{"encoder_arch": "regnet", "model": "audio captioner", "dataset": "synthesized solo parts of chorales (CocoChorales)", "train_examples": 39062, "n_mels": 64, "hop_length": 320, "input": "log_mel", "spec_augment": true, "win_length": 512, "tokenizer": "word", "vocab_size": 56, "encoder_norm": "batchnorm", "encoder_activation": "relu", "encoder_channel_attention": "eca", "encoder_depths": [3, 4, 6, 3], "encoder_kernel_size": 3, "encoder_stem": "single", "encoder_widths": [64, 96, 144, 208], "fusion": "cross_attention", "decoder_width": 256, "decoder_layers": 8, "decoder_norm": "layernorm", "decoder_norm_position": "pre", "decoder_activation": "swiglu", "decoder_mlp_ratio": 4, "decoder_head_dim": 64, "decoder_fused_qkv": false, "decoder_bias": "all", "decoder_qk_norm": false, "decoder_parallel_block": false, "decoder_dropout": 0.1, "decoder_inner_norm": false, "decoder_positions": "rope", "decoder_cross_attention_every": 1, "decoder_tie_embeddings": false, "init": "kaiming_normal", "residual_init": "none", "optimizer": "adamw", "learning_rate": 0.00086, "beta1": 0.9, "beta2": 0.98, "eps": 1e-06, "max_grad_norm": 1.0, "l1_shrink": 0.03, "max_steps": 4600, "batch_size": 64, "epochs": 7.5, "lr_schedule": "cosine", "final_lr_fraction": 0.1, "warmup_steps": 920, "weight_decay": 0.3}
Rows from block 2 of the text decoder, named by matrix and row number. Rows with one number belong to one attention dimension. Each number is 128 + 24 x the weight over its row's rms, rounded and kept within 0 to 255. All counts start at 0. Numbers have three digits each. After the name is the row's rms in percent of the matrix's.
# v: attention value (decoder.blocks.2.attn.v.weight, 256x256), inputs 156-207
# proj: attention output (decoder.blocks.2.attn.proj.weight, 256x256, transposed), outputs 156-207
v.163 102:129082125115133129128128146128128055128142129127064126127167074127154036128128104126221115129127083080201131128144122127128129126127178102129111125128128128
proj.163 096:135126094097128127128076127127129111127133133159132129130103129119127132239111128129127128064088130127084129129139128130128128128131128155130037128127129128
v.164 106:126129129128128127122128125113185129127173131129129131127109155128093128126127128099128128095128128128127128120130125130188128139128129128128127128128115129
proj.164 098:111128129151129131129128128128127128126084129128128129128117126153133128128127128127160128128128128128197148127129129129128129113071143169092142103128125119
v.165 106:075110127128128128237129154128117130128128128126128074122109128127149128080129128127128120129129128129128128127128128128087128127127172127127130126127128128
proj.165 107:133133110102127127127126116144140128128127128129195128098127128112159130127128129111127102131128067090115072155128126139130165127135125129129128129128131101
v.166 101:082137182136114127120129131126128128120131129127129128088128129116127129115128151128063128126183150150128073128167127130129128128111129125151128128128128128
proj.166 099:128128145214130187079144128146126129121087167128131149127110126129129127144185127080128130182088115138128127103095074129096183070128081129128135126128124127
v.167 094:128128148150128125129179125134128128128129128128128128096129127166128127125092128160197121129127128086128127129126121103140128127115128130128128129129156126
proj.167 103:128113127127128127128071234128132128132128127128106128128109129128128129171128188102127128128128127095127128128128127127128128145128128128127124128128192215
v.168 094:122141128127167129127072086150128125105136127129132128128195157131128169126128127128128097127134123127127131128128184120130106112127127111129128130129124128
proj.168 079:123125129124129130206129127128127128127127132092127125125129109127146121136129132197128128137124071104114128128127071128124129130131129125132129125127128128
v.169 081:189127128153128128130128135131077156131129137128127117130128129047128129128128117125128128163080127128128124128129153157124135128130090127139127127128129127
proj.169 083:194151130130127127120128127113130129113112084128129128127128128137127128127125128190022128127147175124128129127129126061128127127124129127128131128094099134
v.170 101:128108109122127154133129146126185092130119129127128129128127123127177129129129138042145128073128117130079085126127050128138129128141139187083128122130128128
proj.170 085:128129088128103124139125123175182129132128126134127128127232131128127133126129095128128128129119109126080134129124173152127128113120127124132093184127130053
v.171 078:138128127128130126128127068129129128127127131129141138128114129158114128128231128128129128127103124129034106126130127130129128130122142127127126155127137129
proj.171 075:108128145128128131129130128129126128060127127127126128115128127126179126126128128062130128128127124129234129121128133125128129142128130167125255128117128129
v.172 108:128135128127127128128127079133128128159138128128125126132172154179127128084062129128128124125128153127199127191142194052130131084135127104129129129127145112
proj.172 106:131126129127128128088127127127129131128112129128132128152127127124127128128128132128160128126130131067147121122130117140128111129154114128128127127081129143
v.173 108:175130129167064128122149117128128093129120119127224128128119128126128128128119124129128128070126128128094130129127134131129128128129128128128163131123128128
proj.173 105:124118132128128128159100180134128131109133127124123160127128127196130128130146109128127197128128150131120124119128128159128128129093127159128128156121175128
v.174 097:121089110127127128128140140128199128128147126128127090134036165093127127083126142126127129127127125118143065127211080130147130128127131123128128127128147062
proj.174 110:128111128127127177140128127128137129126091128129128154127135094140129128156128128125113128129099128128124093157172128127127117153160024137135129125127122126
v.175 100:224130150128106119144147127128124128133129127129128128123127127128128129127127128128071128192128147127117051160128172127161127166128124148128128127129136191
proj.175 095:128133089099128130128127158128087127090133129127128126128128148063128126137125097039129126128081045128130128126127128135133128128116130127128127130128127128
v.176 102:107099128069128128128127124255066159151128166128128190146128128185130129126131120143130117127128130128128127126128123135129115194135190112085173128102131125
proj.176 103:119114128127128121127128128056129177128126080119079109090127126124130128128144135108128128128134129128125127076130127123128127125132125144127130193129191121
v.177 090:134127083128059128128127126128117128128128128145129127129128128129128128127129073223129128128111122129127101127129128129129129128060136117128127128130129141
proj.177 085:124124132128127127129129193129155128131130012128125139128128129093129128128128127128130139130114121136160140128045128128128127129119127112111129126128127127
v.178 102:128071127205096164128127128148164112127131128129126128128154170141091128137117128127129128128128009123128126128123124128128128129137138123134128128128129126
proj.178 087:130126077128192128116206122127130145117122128139153176113122159129130128129164126130152192128129129188174126204130126129157130087174127129128128070129157227
v.179 101:159128128128137107128134133128127140128168149130128075128128128129128129128129129127126159119094240127181128161128156096130152078129098126137176129128127128
proj.179 096:128114128128129159126177149128128109124128136129129145128128121128126127128092129099128125128144128110128128127129127119126128128130141103128107116124128156
v.180 117:127128128159076123129128128129128128127130128123126124104128079128109039128127129128128133150129128126128126129130129128127127128130181125128116135054129128
proj.180 092:209127128129155128062133127095129129147125130213101133178121127127112139117139096099128127073130179152133128128129127105130126120128124129126140085107128130
v.181 101:128128127085118128129128127145084129128130109113125129128129128130133095063121083142197125128127105126150213129157072104125128129135130124119128173128131125
proj.181 106:127121128128128125137042136094128124130125110173127128129075128122121138127228154128128128128130128179128126122123128070128127059128064165128134129128129178
v.182 093:058129127128171075111127128129127141134128089113162128127128128129129127195132128129128129127128128127128124128095126201127131174173129113127128127128127161
proj.182 090:129129127127128127125105128128128128142128046126123121127130131111127129125129132127128129127128129181111159128130128128128125132125197115112169087132009128
v.183 095:130110128187128128128137104197128106125179121129101125101051128120109128127128131128126118127067128123129199127129162111128131129131137068128193128128120127
proj.183 097:128123128171128128115128128032118128000128130128159133106096126129128127128127130117081162128128138130201127127130121128145127129133079131129122118096127189